python train.py --model="encoder-decoder audio transcriber" --dataset="short read English sentences (LibriTTS-R)" --train_examples=26041 --spec_augment=true --win_length=400 --encoder_activation="relu" --decoder_norm="layernorm" --decoder_head_dim=32 --decoder_bias="all" --decoder_positions="learned" --max_steps=9500 --weight_decay=0.09
Rows from block 3 of the text decoder of a small encoder-decoder audio transcriber, named by matrix and row number. Rows with one number belong to one neuron. Each number is 500 + 50 x the weight over its row's rms, rounded and kept within 0 to 999. All counts start at 0. Numbers have three digits each.
After each neuron's rows are labels from the 100 texts, of 14976, where the neuron reaches its highest value: "fires on" is the input token at the peak. Only what is clearly more common there than usual is listed. The data: short read English sentences (LibriTTS-R). In brackets: how many of the 100.
# fc1: MLP up (decoder.blocks.3.mlp.fc1.weight, 1536x256), inputs 86-171
# fc2: MLP down (decoder.blocks.3.mlp.fc2.weight, 256x1536, transposed), outputs 86-171

fc1.469:558521496471527644518544521404496594495522504453499440413498565533508456456516572454515547589466429575436479535541424413525547541454626446466514452411499555544533483515474503427486591453436455491432542427478578438550530485424464444473524479526520422482433526
fc2.469:507623432441503426469446598532425460437424446471526527413521529470553517469471466508473428395586535409503577463490501446550488529531439459542622492516446418540487569472519420577428514566497582522587565486514499520549470562491483552551495538467482465563547491
fires on: "c" (49); "i" (13); "s" (11)

fc1.562:501553559616522428538585499466509514531538609545600498514447543503525543479530492464488488473532409509527458531515522507386454527510429496485469469484468478570540459548545500565410497473550514529551448502543426416574514477439413450544523488530526490605470469
fc2.562:489461478526533577514511537507423449558489456445543572520473479464476528385465436561472446541578587502485531477569536429465500532478524530441547483565538442513535481533491460444481557479511539472538486430445473549474481403502472524415451464480526492417444522
fires on: "e" (38); "s" (12); "r" (9)

fc1.567:483514535487432519493562484481481570595495383502374462472444527558422534513522523518384538561563469491452520463371496567510442558502503511581465474418555582428537384556560548508498502546453484435499560534519561494504451547388532401417503495503424516467562430
fc2.567:453458437402510527485507554429587454472488476414517542451466501416481550539459452507478454538521491474494457484503579481431526506470559414444534511516530547434560486477472372497630496540498450488533572423484478493608405510522491525478569555495521526568437476
fires on: "s" (56); "<end>" (21); "r" (11)

fc1.398:637502510560492424451463467499516489440552439487597396502462399500495529445513438492526521561585416439574413540508489470496510523521476523485611541476489553619462461521584472515547412531556470497585532526603483491452570444491526488592522511427566444480543478
fc2.398:474400496483561571555495548499560526392534484518490484517454557419507525483528490496534475337466539521382485469549439474515491422533456523444581569546475489560514493503316485531443520425448520457465466476477441491528543526484558491534481511542516500391465460
fires on: "o" (88)

fc1.308:520551527453503462497497457511540593435548597510430425489433533459546550609458451500468428560503515533468400554435449493475472526559570542462482498507365521472486475535525544402529477459531531593544570451588526478465623516505470461462520499441475513469443515
fc2.308:457566627531557509529460589495535518540504542532510553456457480493462474500573495409492438470498508483453452538536537480546504535511502546415523498513487603465510555487458474560375405487586473478470506511457545514566483515475519592521515513530482455552490528
fires on: "w" (55); "d" (25)

fc1.596:576487550509485521505513501508552446536529502473461549449532483504488472547434510556480521418442528572498595482499429467499525468444506484511636437407357540509538515593522557467505489601531469439446472500463435486406501421442548476485583574463528534503406518
fc2.596:416578584460578447452494529384479504543475490553545423511533472520492595482514488521511573514570541575555508495451531468483460497464459462485418442567455467530489438444511427367475486451474486555549520546497474546509485466489427538547471552494490477515480463
fires on: "l" (54); "a" (13); "<end>" (10)

fc1.190:448490545516520462538507588529438473525510520569487470518537454409461527518467595572494544362487473514597472529498451458488533485566422501518532477466491470538469446573469546574389542463512524465514519586443578547554524527612519548459484402499397576485485487
fc2.190:527509435380473575428525612478571480449437510604478515522538539507491540526509510492443476541558536499445461490556539431523467496480572583464496461589463550561493470434470440431463440580521510531651406474497477549527532562518474448453443523495530522512495582
fires on: "l" (84)

fc1.116:478431457552456503540484408401532552592536462527434605499530472466562554562502569407492554390540475535485527530509523505426493543427491548488521484440429531497587456572521591432549524393552578501499574532476532450479425506420555491487488547487557493524568521
fc2.116:560512412490510546487549543443409523562487486462443430466491468529413510510457458522576499451481483501525479555552489512527497535544399548426489473610596533528506505438570404498534483510489437485542499524502445441442499481576531533513330476535504488541555550
fires on: "t" (30); "<end>" (11); "f" (10); "l" (10)

fc1.145:482534532542538560521511525520540466551541493499484518529424462451529443553469504458508443468574500491525547588473464535502532549475538510524502445544506486494453510505518491439457521505547537544484425554566535485474395450559598590509466516491486467466517498
fc2.145:495447525472553489463589487534388517516496521472483567549576451488519508434453403636519391560386546398506478453568588475482479438549462468410406516537539397430594471510504457463528448412451475495447652440551469518522572506551416483510575455492492525477531487
fires on: "i" (26); "l" (20); "t" (17); "r" (14)

fc1.45:501536541466387474491520472506503438494464554481570507534463587439513487443601578565418543459531528480527539508464460491477448533436456450479618484527433435584561552529450496527549506507512447583455468600458467475432511470379436458444482581524500493437479585
fc2.45:595524469540501463450410576522455515553500519446474577476532519481479505530437521480551528571464497385439471497548417476590571488431548508468514434545535488536562486455454448400465521435502400432589508489519486479517602578502511462476570403505450464513522621
fires on: "e" (28); "g" (16); "h" (12)

fc1.193:386531522514459592485510495416556530496513538474545507557540538508497662548557500559515475450459473506538542533511496514517478350558529452527534472482494539545517427443623465571547458410523433496543514479497501495535561438552453527473417608530493525519465450
fc2.193:516503510546515439509530469483498495391529493543470439548493459470439479497383491508491554456528532484556506497477541529469497461571442489569529479532526411437500514541568544479454488568573531510518470489493498569553538510341457437486520438473576495510556511
fires on: "m" (67); "<end>" (8)

fc1.101:479576483423462498627506458533494499456481495485547504556521452580449441509517499505481410548469497604545497562484459467481445551518409450538412505538431567485479540587478467583540420484510379490531493530473597501493519497482449574594521462584494513573509532
fc2.101:539473515521484577458435561461566396525501542458476582414526453476517509460447548493519539527442526460417669513515489604526578562509538571478538491532579411526535469445527458441472579543524519489494514454543492428548516545436459451436578529494495477558514475
fires on: " " (55); "l" (11); "<end>" (9)

fc1.491:604423435472493569527564492547484472469510511445398568559471529514567491522524430409480554481484399510487530524612400545475457579454477517467443579453526416561583426452463499483476602546528531464516449432513502522579562502470432637452655435511430406480521492
fc2.491:370515475452520573457443531559549515612546549512548461505488427513530544447519608476433485493496436445488467482419446558470511457479556533442561586572516486429466508520614571461509421460479441510461492515413546464534570520525537498522560524529495581551554514
fires on: "n" (58); "b" (12); "<end>" (8)

fc1.313:536519486522460527500521460556545549515570517502580489493525495474524507476473534434510512466372521531597535416508517451416522484616473480587601487577527485532481517512516545597490530579529441482648467419516515484542567529493501481386493551496452492572503449
fc2.313:469443537417516533584491488449558565482625526441507577452528483352448565540543525478548436477619512509486549460569441555498351496443478474517449519443506547526421425544443492510449486519523570530519462504574549506500448509479453478485446496461596442418481501
fires on: "m" (50); "s" (41)

fc1.520:496597435436470516543492524467502516477459525525411544505524442460458542399469482470635575465510515475580467509596367457436495436598584554561493596480417534528600507525438435453523507483617450480486469494490437443447541599459520570435476553504453509488485488
fc2.520:520501541560480550444481406535532516371499503527597543542412516445487518516469493548485609517513538489526419463534490439540472548499451537536498471561595480547439407552506513510549590507529485509447483527460527484490609514502414517494457406448582493497603468
fires on: "r" (47); "m" (14); "w" (9); "l" (7)

fc1.545:591487507541503462463442495475411421517495584600480437514510525511462437597523542469567509429477557495643579536515451547517498573473507581551589468519447477465417447422436368421420564490472510479483555475504455432554525531466508522402525565480465593525433496
fc2.545:401529485422553473408515409563454520522498483466538575528399499506499512517428537573464510534516529476468586429429564377479517499517516454536460525488492492494413526539356483601459453507461501424593527462549463541526568533564475525542470524568558499414524503
fires on: "l" (57); "p" (21); "u" (7); "<end>" (7)

fc1.86:501492489478524473508605449536511416523571489565550460480459487510568496506463554530523453462569562577534461548470527459510555484534544521403566455512464509380480494533509506531423465452649556499407507473476520553496502511458528494461416429458535435488512359
fc2.86:473496514594415486490468496428491416454482558479514590402456470549426509505435510401464423555459489463469448543515526433558531600433441481513514482614539576543466496600493536481524479481513445472503487532470516521616541634490530491492589547504465526518558519
fires on: "h" (39); "d" (37); "r" (14)

fc1.2:499601460452497459552505412524527597550532447583525550473468506424410534510594493424548466480442489505427521504488549458471493537473532465492528434442477469565515527549432460533415504571399659430536366527473473486514505520477532536502538602424502454493492584
fc2.2:504489509527561576420530395533473473505493585486576458589560583483495531510535543542440447653512553486532542514458537396499368525551560490490476413467451462618430438513502533416485416473561474499451507492415499547485443537472510520415537403473496461551501542
fires on: "s" (59); "<end>" (9)

fc1.612:541614491507542475560445501477446484498480530553569482528459456497462470510505523464524505424579457429580537487441460411533396542449496417456532552504535526509439555509535416505397540499521526556474524551491476474449513540591557376422530512592436565383568495
fc2.612:450447496517446475467553542480509454496475533442561538431488596458498487523492447486527456656526503498482451514514391541461586424520496493589543527441439447463581434512501461526521572448529477493482572453450527535559493522431512567436530525520546361554479494
fires on: "n" (31); "u" (16); "i" (11); "<end>" (8)

fc1.677:552487496538533515444540456445434494470553455530441464546453477553401505487473453565550447484553526457464606531418464522491468482453528487498445436429466500466513414529523470508538560495474516512534507583435437613480487569513471537634516669518489461583447468
fc2.677:549462459477532481509414450423608548557472548470479447498552562588511484489458530490533559521454541516513452467613496577520464521547490581433673518440484561470499500552459589515535500441523554504424485464507485498535541573558524425465476432527505506430463495
fires on: "w" (38); "<end>" (26); "n" (16)

fc1.757:542549536420569483396496549490460493507441515480576502532455614531448633467482500578460461528472503532538526549545446398461436508475536465503476552529500504439536542352444500596547525520545463473574457505475470467477593420581537580525529549485511512485461479
fc2.757:517545496514422536500553435523671479450546513485459521431512501460518401471627557411542514479546589422447455444450536573527606503518475547560491494447485495475552538531454581459437437532516530482529484492437519587550458632386419469495483491483520430550611539
fires on: "n" (25); "a" (15); "<end>" (15); "p" (9)

fc1.721:457481482467462620582486480450582576432471549423491427436494434487521476543512404519568543535534505503540507507488514394454539566541518550486507563533556553501502523489442518489477450463452423529567539472505422483463541469439483545493476520466477512473462499
fc2.721:543527545556442419493536472530507430463464599465492534518471485602493427533620496499518474456547575485507552530554528498550447438465567464468601522526411537499519535553512432500488543492529521503427497552476448458477494513504509419570524503528483522566481488
fires on: "r" (24); "c" (18); "<end>" (8); "w" (7)

fc1.42:482565390432484502531542527557484500489603480503591567603483592463482464574522535506502447523470508444524407530474528437449535471472506523530529434558519440533461480486504370552465490550531416476449456591607533411436579416539519555567518464450466561478543527
fc2.42:556649513503499525411429599610487523472506437437503414447564437456604552540478486445514554508525468513478551525555538488501486476558554480540600447451506395475420515412548491448573469563442568525494516499468449474516511563463500532507439501530540552489472513
fires on: "i" (54); "e" (39)

fc1.521:499540496469478463431510519442463496488490462511479464622511509421484496593479499466486516487448494498452441473455519467490553488446419512465580390479518514609525476479508452488489473566359442425504448468449438550430521560478468551486571408417593528555466530
fc2.521:530503529513556528592524482465526526475506532495553497423516483520480566433481505520451516471504482533447576565531508536387493558576475501439494600503441432484561581612554500486492501537502546495418555486531500529495466480439543487465454521464453426402525521
fires on: "i" (40); "r" (22); "m" (19); "<end>" (10)

fc1.766:647505549637517408537380574549461508497420484526571506555553488473427504572449475495533478510509459453483476420572515515521436457449461462495529563523405464529512464476520498534442477517521579434516447449405516531474473515495539484388550561481483531522446468
fc2.766:562476408476445527531556581447448519519562528473389602487483577538451513511500434538521464511533502427511460418463523466488527558453579523474511512381567474433440491389540536382575564539521568445427511586573545452383541467534467367525546385516482471505429529
fires on: "'" (90)

fc1.160:442469436556484637358598490533548443527406481501578534535548521479488618485420512517413459495412472554552576558492443528526534497560441526494518507395532493490476528443404510416505515508550487461493525482466499602554518506544543501420483487537510619523522529
fc2.160:533428452512581467490565380510470500488551461488499436477509461488589465497557575530588549560479636520500446444509484504524532534531495432605516524569546475464484420622486550484533398473488517442457410474585497464467535504462496542574422550481556516418498460
fires on: "n" (41); "v" (14); "<end>" (14)

fc1.495:516493445587551512513502472508545517517500419431528497457462417467502455475535569519550468493553479528573487395544492562516464607639543477437544523586519467498438448500599508490531523536459422463470546551516522525458426579440538562418544550444502483570536467
fc2.495:398441537496550552506561406496524563521467452493410486453459549522500533477506483498486478499455549574509550478556452454471510482492448459500418514546563536565486556460508523550444572406450472453549455516495537530526519455404464549512452464535514522472484536
fires on: "m" (26); "d" (21); "c" (10)

fc1.63:465535531423536603501657472485603638392452487467409476474515534419550534486537571416490479453534513489527474514563556479422506513499496545456550594468512506514543555578559534584415560557490425497438491473530538493486505563431365439496467600483518523515530477
fc2.63:531396548434541428428509548488438494501476472521433502562458389525502503530479510534557423479535532485503453536651522525578528527459453479591508547388484506535418501403479465463484518492613566606469504507416446510505457613544572583536413502492547514475514400
fires on: "w" (69)

fc1.568:431498506510550509498498594464502495516484477505476477439557603499433550563545516534521507530455624526500492526452532528503528487529493418429529536532430532488594517499406574490549358486492455508559491473509481490546564522495463466389506581528473449452536549
fc2.568:603499479549415518485487525571489482452452501432544500516404593493473461444482448514485530515564474489520504521436450496561507560524587549584505521483559441497507428489484396401489584540489555548394539477507475535528490444515534592524557481441476452465430561
fires on: "'" (23); "<end>" (21); "r" (12); "w" (10)

fc1.394:387530404504500524440455549449572538516564555526452452498506562558533582445491434486499473455484513569613485528474467496515558507543532560555557531512513522389428576481459440491500435573513466505487525537513572521433530533485544540423486454563496448432523569
fc2.394:511450514551460512635534502546498534500458474602484543461436563482464438560554497486518487459493437506420486462520494546507494598552484511510477433451509581498506451485467478505566456535430587497470502527466484478486586455462494525600490431393473551508480432
fires on: "u" (55); "s" (25); "<end>" (13)

fc1.447:470508513462444444557587476524497452489398474450555429475439531496527417514528460484504513493445520530527546499518557560499423504488493501547491537574446558467470472523460459529485507418538551575482517469580420493356491506478496549572528553589545431526463432
fc2.447:511421480655583475481485608426519516551465518446423467539528471583479461554462617518463484463521469440485543543402464384533497524415585575396525475437527452416504507460417543459431488647476543553455512444463559573471601505540561431414539521541435486512451467
fires on: " " (36); "h" (34); "x" (7)

fc1.426:502490442499422444536486486481395396462467595543537416510509399548475480483590493513510524480500430537512471492453529445530532554562525548575450486515477428432483408467438568521483543529505527543480496417574500469586558489508442506487474475476497510539591614
fc2.426:497510531505533428489475485523462519504503488544394596516536505472602515510476481489500503524530488511517545623449548496438574497469495436448442444483442496462419569542465587436508442314377548424527542470503502573457499524425602480481555558530445505489506606
fires on: "y" (96)

fc1.216:549494449525498550511499426559496619531532510550516514541446448551529510513557519525481526564453438570553471501521494490506537571508481627429501528532576550560501550483499437496440521526441384600448457588456435524468521550416504469449504452497437580579416550
fc2.216:502534460523456615521482517507463431507530546422467564537470490520468349413471513472549460456457534522410448411582476511464534568592482537483490454439553484492435395395484539482556486539546532543536503469511525518485544457492541508586504473515498451511373541
fires on: "i" (77)

fc1.676:491546476543597424564509478458493510465526410545436449427429448483449450554439484411539481523598487413494516501534506497484496439536483470500439513552544471435459493457427573446419454568512506398560501579463522465540530486519522534458440582564531568517459453
fc2.676:496521400543470454519589476537581437542517433573512403532486430454463522444481557484542551486351453559428563439544533579516531496525455497520512552461536466486508522512513458414504427527456467456486508482511525460442503496499489660488412513516526453493451536
fires on: " " (54); "b" (12); "p" (9); "<end>" (7)

fc1.489:556395558477508531554474441483550557580433559478641514463483561565470528405571527558533501469462433477449605509428488523431558467445524510572556514517493507469412423571518450461485490480498484483469543565463456526537528582440480523512456483546520611559534445
fc2.489:448472526549543427459492506519507581477552511504496468518544454447568568481453632481482453505527482513565437489512567459475514506547437591561508469503456582556485528382528473418533493512535494562460515459511521412536561480618554415469452570528464446486550489
fires on: "h" (32); "m" (19); "u" (17)

fc1.238:444591473467426536430584472527572464393545448493516530513549569491400514435480542588450600519563448468562518462494472427497458481521503485418524539479473491566529522554475543489508462557569442514578455492496571490520460510405394471508497519494463405496548473
fc2.238:539401440487488588512472426486494500597507515454487503564507432469447456596507604495512433460555554452513513538580544538485509625490489497494490479527485453501517499534588533463464468553437464500500536512446495519453519519498625501508538565475425465466562544
fires on: "t" (74)

fc1.68:441479450636487641542492519438513406469530488524475525458488550461560489522456524518463536495508451482500499492462556519509548507543504469524504483440472568535489431426448566529463524526511549403471526541472407500446370498589410516440542495474420580526567508
fc2.68:443552473464493476427533577528414487505437504484464405489528565573538535485509520550517502607609502532472516461519511478471513492502549480461478520501541507436559490529512580536491509477484567590514470463574532466614424462471530585540453555528589441481456528
fires on: "y" (96)

fc1.341:483562559408463512592488459499505510549561483490422430451514486527480602526476503514618531507435458521495568509492447495562575540485479476490451378479574524560485457535591541590560494502473426412479469481589430496639527517486492464438516558478497445443482501
fc2.341:471548466510516496521431580402547493430424513566457560485459418458440514464579475483465461459486524558474498562484476411550489474459472628612548517506479479431442521447590422556504492482468537577512600471451594548414569456487507518505541539584461524396472489
fires on: "m" (38); "<end>" (15); "w" (14)

fc1.437:501445473557502543471553501471390445500487521523460466597525474467513465544506495429422470444433549528514552483543434435534436530421494450601560464471515565488507388571524476656545604428555507544456529521511596488424445498532462480477491509451532522429557527
fc2.437:488494465453438501581481527455457502468455507447459572498485563504505498500452502409553513539503435487493522515500427569523452513430426444465412555457515565520449572593469464539454437439562497527558419465515454456473529556539488495499503503593494482625596493
fires on: "u" (45); "'" (26); "<end>" (12); "h" (10)

fc1.490:477522492602488520510488470572540515573512515448573473538429465550520464526523495491569393525431469547570473436577448492524532503501425413526503499492480452504514560457586536421542514502582476456427464487471504622459444485536559465541511485486408423466533429
fc2.490:632491548424412435538499456495471540405496463431470424511472613456443550505522522575516560478535480512414426514578569526500496483488487518545455445514560562486505474513503371603490451460496494587519534451551552454537581514597464525549545471610538586518473418
fires on: "o" (76); "i" (13)

fc1.252:545466426509552451535530520532387577512557628484468513482509585500430512485486486489548422480445484586405509443562545539513494522490489579495524507517523541461537525448490523501448446483436514528488467398530455483482411537560419505526515628444497423479512505
fc2.252:483531464514543484540476503502563475369468519475467557485512498490532432559557576435423516471542485491495476499509501436487430552503553461532426481420499509531498404468479579455399509568504385544462522434489535570521572463506573430526522445556515501469442609
fires on: "h" (24); "t" (21); "r" (12); "<end>" (11)

fc1.550:464365507532505475505482392534475571442613676552557440521548504499433574549551515487468479408462556584502520472481433582567561478598486478449526550532492544519532523432537490509561454479385466661537461458370578521509545520568526454392537553487450513489588498
fc2.550:553596515496538469340533490553499472539439365441462512505560498552519503479447538518579518520492481416582488516448496435615446564470610596539563443435506491521483525495512496488464575579532490391487535526616508516531558546440534432542463442458496523516488408
fires on: " " (60); "<end>" (23); "g" (8)

fc1.236:571538545496576517494443520496536468516498410519517492531454454556436523551497537455462490493506497566463407392487535503447457468479582499397535454575465531554464436494566480517510513445572568579455520545486475459417516645560463541501474509569491481484534519
fc2.236:429524496478414543579525445479434517528518549469526564465517542510542519546527508491401477403517511539542539560565531439409447500514489509610535538488476597457487438528443574467559450618488486552439502527460562575574521375472511431406579473488582487497543523
fires on: "n" (61); "o" (16)

fc1.376:537512522507527495485549454454435479530445579440496478595494645469530503422502560465481494523461478497537523482474471577522505466477542566519518433572468513506500507516391525418444506508541429414456496518545514526530463555463486453547511476556595494356493463
fc2.376:514524486494394466543452505584471388504443458537348555477560471529432474417484494465525460573464519536484476536411425568498546587537582472414650529521505492485506494480584438544562489451575512414592568593456447507515555432544475486492484443488527481533465403
fires on: "s" (45); "h" (14); "<end>" (8)

fc1.500:515483516505638498520498508470519504543449539547506567477484424524507523487517391553521459483468512484504532454475545544556436510507556499499394429468489462528460373561433576460500445483508466472456490523580558552586538590482505654378435447511409490462474395
fc2.500:514456519509555537578450446536519472593550556454599498489469365500482501440460523509521477473528500468523458422441498498531571502554419498503508516508582543472473516431658445483401416506513481461489449499511469548488450487537441488523547493514527531418458465
fires on: "m" (86)

fc1.499:549469502503478527516429528434554512470506483541559509517493484481480562443520545474551525381514470354510497553466480631559489511555534370563559389497562459466491421526564454548563551488511525502481411415538533494508543549425510394517431399488492589502437487
fc2.499:489497447449427442438523619551488439454523497424462519531517561486584437574552501481552454477531479527443441541471535454553487505433479510431461555396391546553409494479413477544557532498457443432447505572507563554518520570509572529563520573439483473527485449
fires on: "<end>" (35); "y" (32); "s" (16)

fc1.235:528531493455439475491428486479523432507540492552505506522505529505510496486540455483512490513476476640599392448618513507500567549582512474540448534451532490508535432395497565464555548447595494518509460395434602483477486487574531512366465439554419469433457548
fc2.235:495428538497473467470470511550455507537506459441473502517446607531505558397660545613528522429408520568489506550529571587479507569449511525446553562485455502513491564419413433421550535639519540477521506415472396562515479467493464481549471581510488510487518554
fires on: "g" (44); "n" (21)

fc1.43:517502489422558481469605532470594507476574462462418507542552553458547526528431536540485476501483424609557476459472499606460481439563482463449457507433536494492473472530519506584399468469495503561476455494504495465487508514495518460401536504619575443434448533
fc2.43:515440576459538469540439529493445496651452543446522406526520521374465422485564465548402575494444603508562495445475482429544536464558422425567523534495536457429512483444454453434512475602504492550479482490440494448557479504541465481610559506524524598483507482
fires on: "i" (73); "n" (10)

fc1.473:506456708418527418549429431523566521586537449575507499527474440521556414427475506407431530518483487473491601440487481564554557441439495517494526497516441525482475547491531422486538475507511508523530509447461496569431462513433493480521514452518601503564446528
fc2.473:449577496457394636460500499592525509437523547462472538415531560527429528519548443444484504596442530451566423561550499428475458435527553589431507452495515523524441539414490489587548457535442502537436587492442462546420461464407438523411477501516416517572556535
fires on: "c" (18); "g" (17); "l" (12)

fc1.128:538467533504513421423469459511533448531548556545555497443453548484426505520466482577573453480494481435499513476472464508573499441462437578482525553501516548532452485466525448547455488584532399461456526455637528502492532517507530559464527475510464501603463464
fc2.128:467476602450491524584564528468478561525513537514566407497496463602513532413602449574391487481395467463484519472449494486562453564540500476484399462442585450611437472447481403483569540494479496504561578534370584521508473529456515523574434491523495579540493486
fires on: "m" (92)

fc1.245:500448513471512484551490491409607493456522492560556532476539497516555504501483511526487537521444520546447481492530623475507520486461515523469510573492500499429412547509478397531552527471536487502613398475482443508506470528490437476464444594423410399433503431
fc2.245:537550541509495480579456590560429519503576449522569548462481523500399525516500499513620466436528488593532493403452501568622519457511515460555437414441522517539431449559510473458571538527507472509456563359485523488500443519482506557496519469533558566529499493
fires on: "m" (29); "o" (18); "d" (8)

fc1.641:608518443541507438523532500425514461506532506539536504447504425496471533462466502552497601502425444538610530469510550450491477528477500479490550478495529540662431510486499559464475558500602484536572515493543507478440521472477469404501455513471527528470474491
fc2.641:474508445574545488677476547420504560546521514475502511444427539497490519448464528531450499449492533434502528497521511419468549515613440593481565523498503493505554475413481481546627533493499430481469429529478542547470475529512561529474527445505475450463402527
fires on: "<end>" (35); "a" (24); "s" (19)

fc1.627:427573502426438482512451527405469425508530492496535478526473456473516397453510530562544569453499434406537395463497519450517489552447591559540440540495530468603465399392499408614435465524496506514484395380522558577533619439514548500506572555560515538412425490
fc2.627:419562553493554466562554477519472554512510564518540480513462488484468516558472449545376500537558488530498492578454431504493484485465425616481524479631460499387496491571419591531634470536412493434525558451446579443405452562496501481510538520461501512586504589
fires on: "o" (43); "c" (22); "u" (12)

fc1.656:470538550479504443554513487551554460493492497485453478438511503459506457446466441563517537501535526520546469453495484466538439590468570459497517538411501411452459470523478559540585456507494517589560538493542490520584417504410496410529606472510496552544369477
fc2.656:516460530613541489583512522516485578481497554490444450462432450480522527455471509541397526443546485589427623522532460436547461508444429594495449476512534528545469504560528493529472476402398611502504491561380467504492542534537529580476491480502451467445572457
fires on: "s" (33); "f" (24); "m" (16)

fc1.746:519403472427453426452566481495600481572602527549612537482590534404506512520546459467526507537525498535488458492521468442453473568434462433494632529449446484453496552529466461415425510488412456542423519443463506531538559513480487489523546503430402463521437517
fc2.746:529576582471530475519487597470465480444489464513552471547445432483397481519474453485452370507403500479522509507516491548429508456552501454550409490498535531483517486570509452478492575532452441517487455609484457453573514543433472604481543480596573410507558415
fires on: "g" (31); "d" (22); "i" (12); "n" (10)

fc1.198:492549534468426477493454450494479545585510490478459415529413476556419414433554501352589481529425584478550489529447412498491540586457530540494528570463521510486447497392591594490552423441504472575474492556531530464517473592528618476497397466467503493445640481
fc2.198:525377496493491378495489507428480469528417482508526451439530549472433461547498534577538425502578528480561548462655526581504465470536444397529497521587510501502538526582472512505568532615517437586501456482531513467437473536555418451423492569508441488540483463
fires on: "s" (50); "t" (26); "x" (7)

fc1.399:468549463414399430520546469554545556458451463507493535517493474483432521450558571597492570517459424428488483510506535536449466601601439470495482551475498430552513423471462540632476424466428546414512489505559446487512396554578607554470477534438461451522532552
fc2.399:499460584464454561428509530499519436477524488572601407494619513474478420520517438541444524480494475564480414524517448467535542502413584482442529573554539470512525600472518464554582431488516580523506524359569590562518529527520409499493462492482558505542452541
fires on: "r" (79); "y" (16)

fc1.122:394534475547544499429442426486522436426597530463471521530480486563460431510410468480481539458551553583571533515497503497462416528472527484504488435508493510539544483538528522502430504427414546507537530440553464523472475519397422470455555498493424471471495475
fc2.122:480560560542479458616476581469428501547526465460556518578511520457535467513499575415553576509481515491498531514471442398536588552532451528423603438504502597444440477432544545514464555440489444518549485554509540523416533484562543554508520522476509468487520571
fires on: "c" (33); "s" (33); "r" (15)

fc1.233:432538462463451511478518465510491446516602463577533455408623581461518572547489467496587509382441516495512467505507536504494580567453456522484516484374510476510539536418511427492485478491533480548466499521511393487560496503500462487568549407448535470479397465
fc2.233:509510490495466529489593554511507433482478487484528485534347477463497441427561501532491542576543474482575432581417497468378461487596555453521497509540579546441424360510515526415599486541427512524466431473472439548491542526508560532489468528496525488543386471
fires on: "o" (33); "n" (22); "v" (20)

fc1.762:379527468446405486438424537584501434529533516480506431536410522579516527501474478474433422462457582639486554412578579470454512504487482579485587554421549544580547513482447536578519533570555445432498502484462529457562434497515520543521508449506464516492475578
fc2.762:487515521496516500457522513528517475503437443456484515443518465453512580485543485537455609540493502463572466497466430511553476430448532473489517475398506556531572444488605459467499451407509475440459480467490472567578536541618523606534503469499558453582498502
fires on: "o" (32); "v" (29); "m" (11)

fc1.464:445522498479506532464443548514564415624481574558510562513409553448451531490572441425407449556504496475596542492521497499463467527495503474501515567484536507575534508432528630508465491572467426501522529501533491569533419560467429509534444512560514522560616448
fc2.464:514438567425570440510489459442442598480483505483502447525436410502525504463519505643552461453613487531535495499521524512409520534469498520441486436539414486528473448514617425566500594523421496488461465473528516455474497521584544510510501480501595515423508532
fires on: "h" (37); "<end>" (15); "s" (10)

fc1.75:486498555454411509498478557565531534456439487557474584475469536482418575478506482451557422471524463454502478460521410448437452349503530477495533413437477405455419462575396601414469431471489583598436558460493510483504527453465507491592508477479425569571466554
fc2.75:462495520522380437556472452558408537592586535404545488470420458543596459486482589500450504525483565562477371577532471546592574488501494419488460507577475494509468462527487449453469468588504520453584455405497474559541456549476459520412560515507403540495484436
fires on: "s" (31); "a" (23)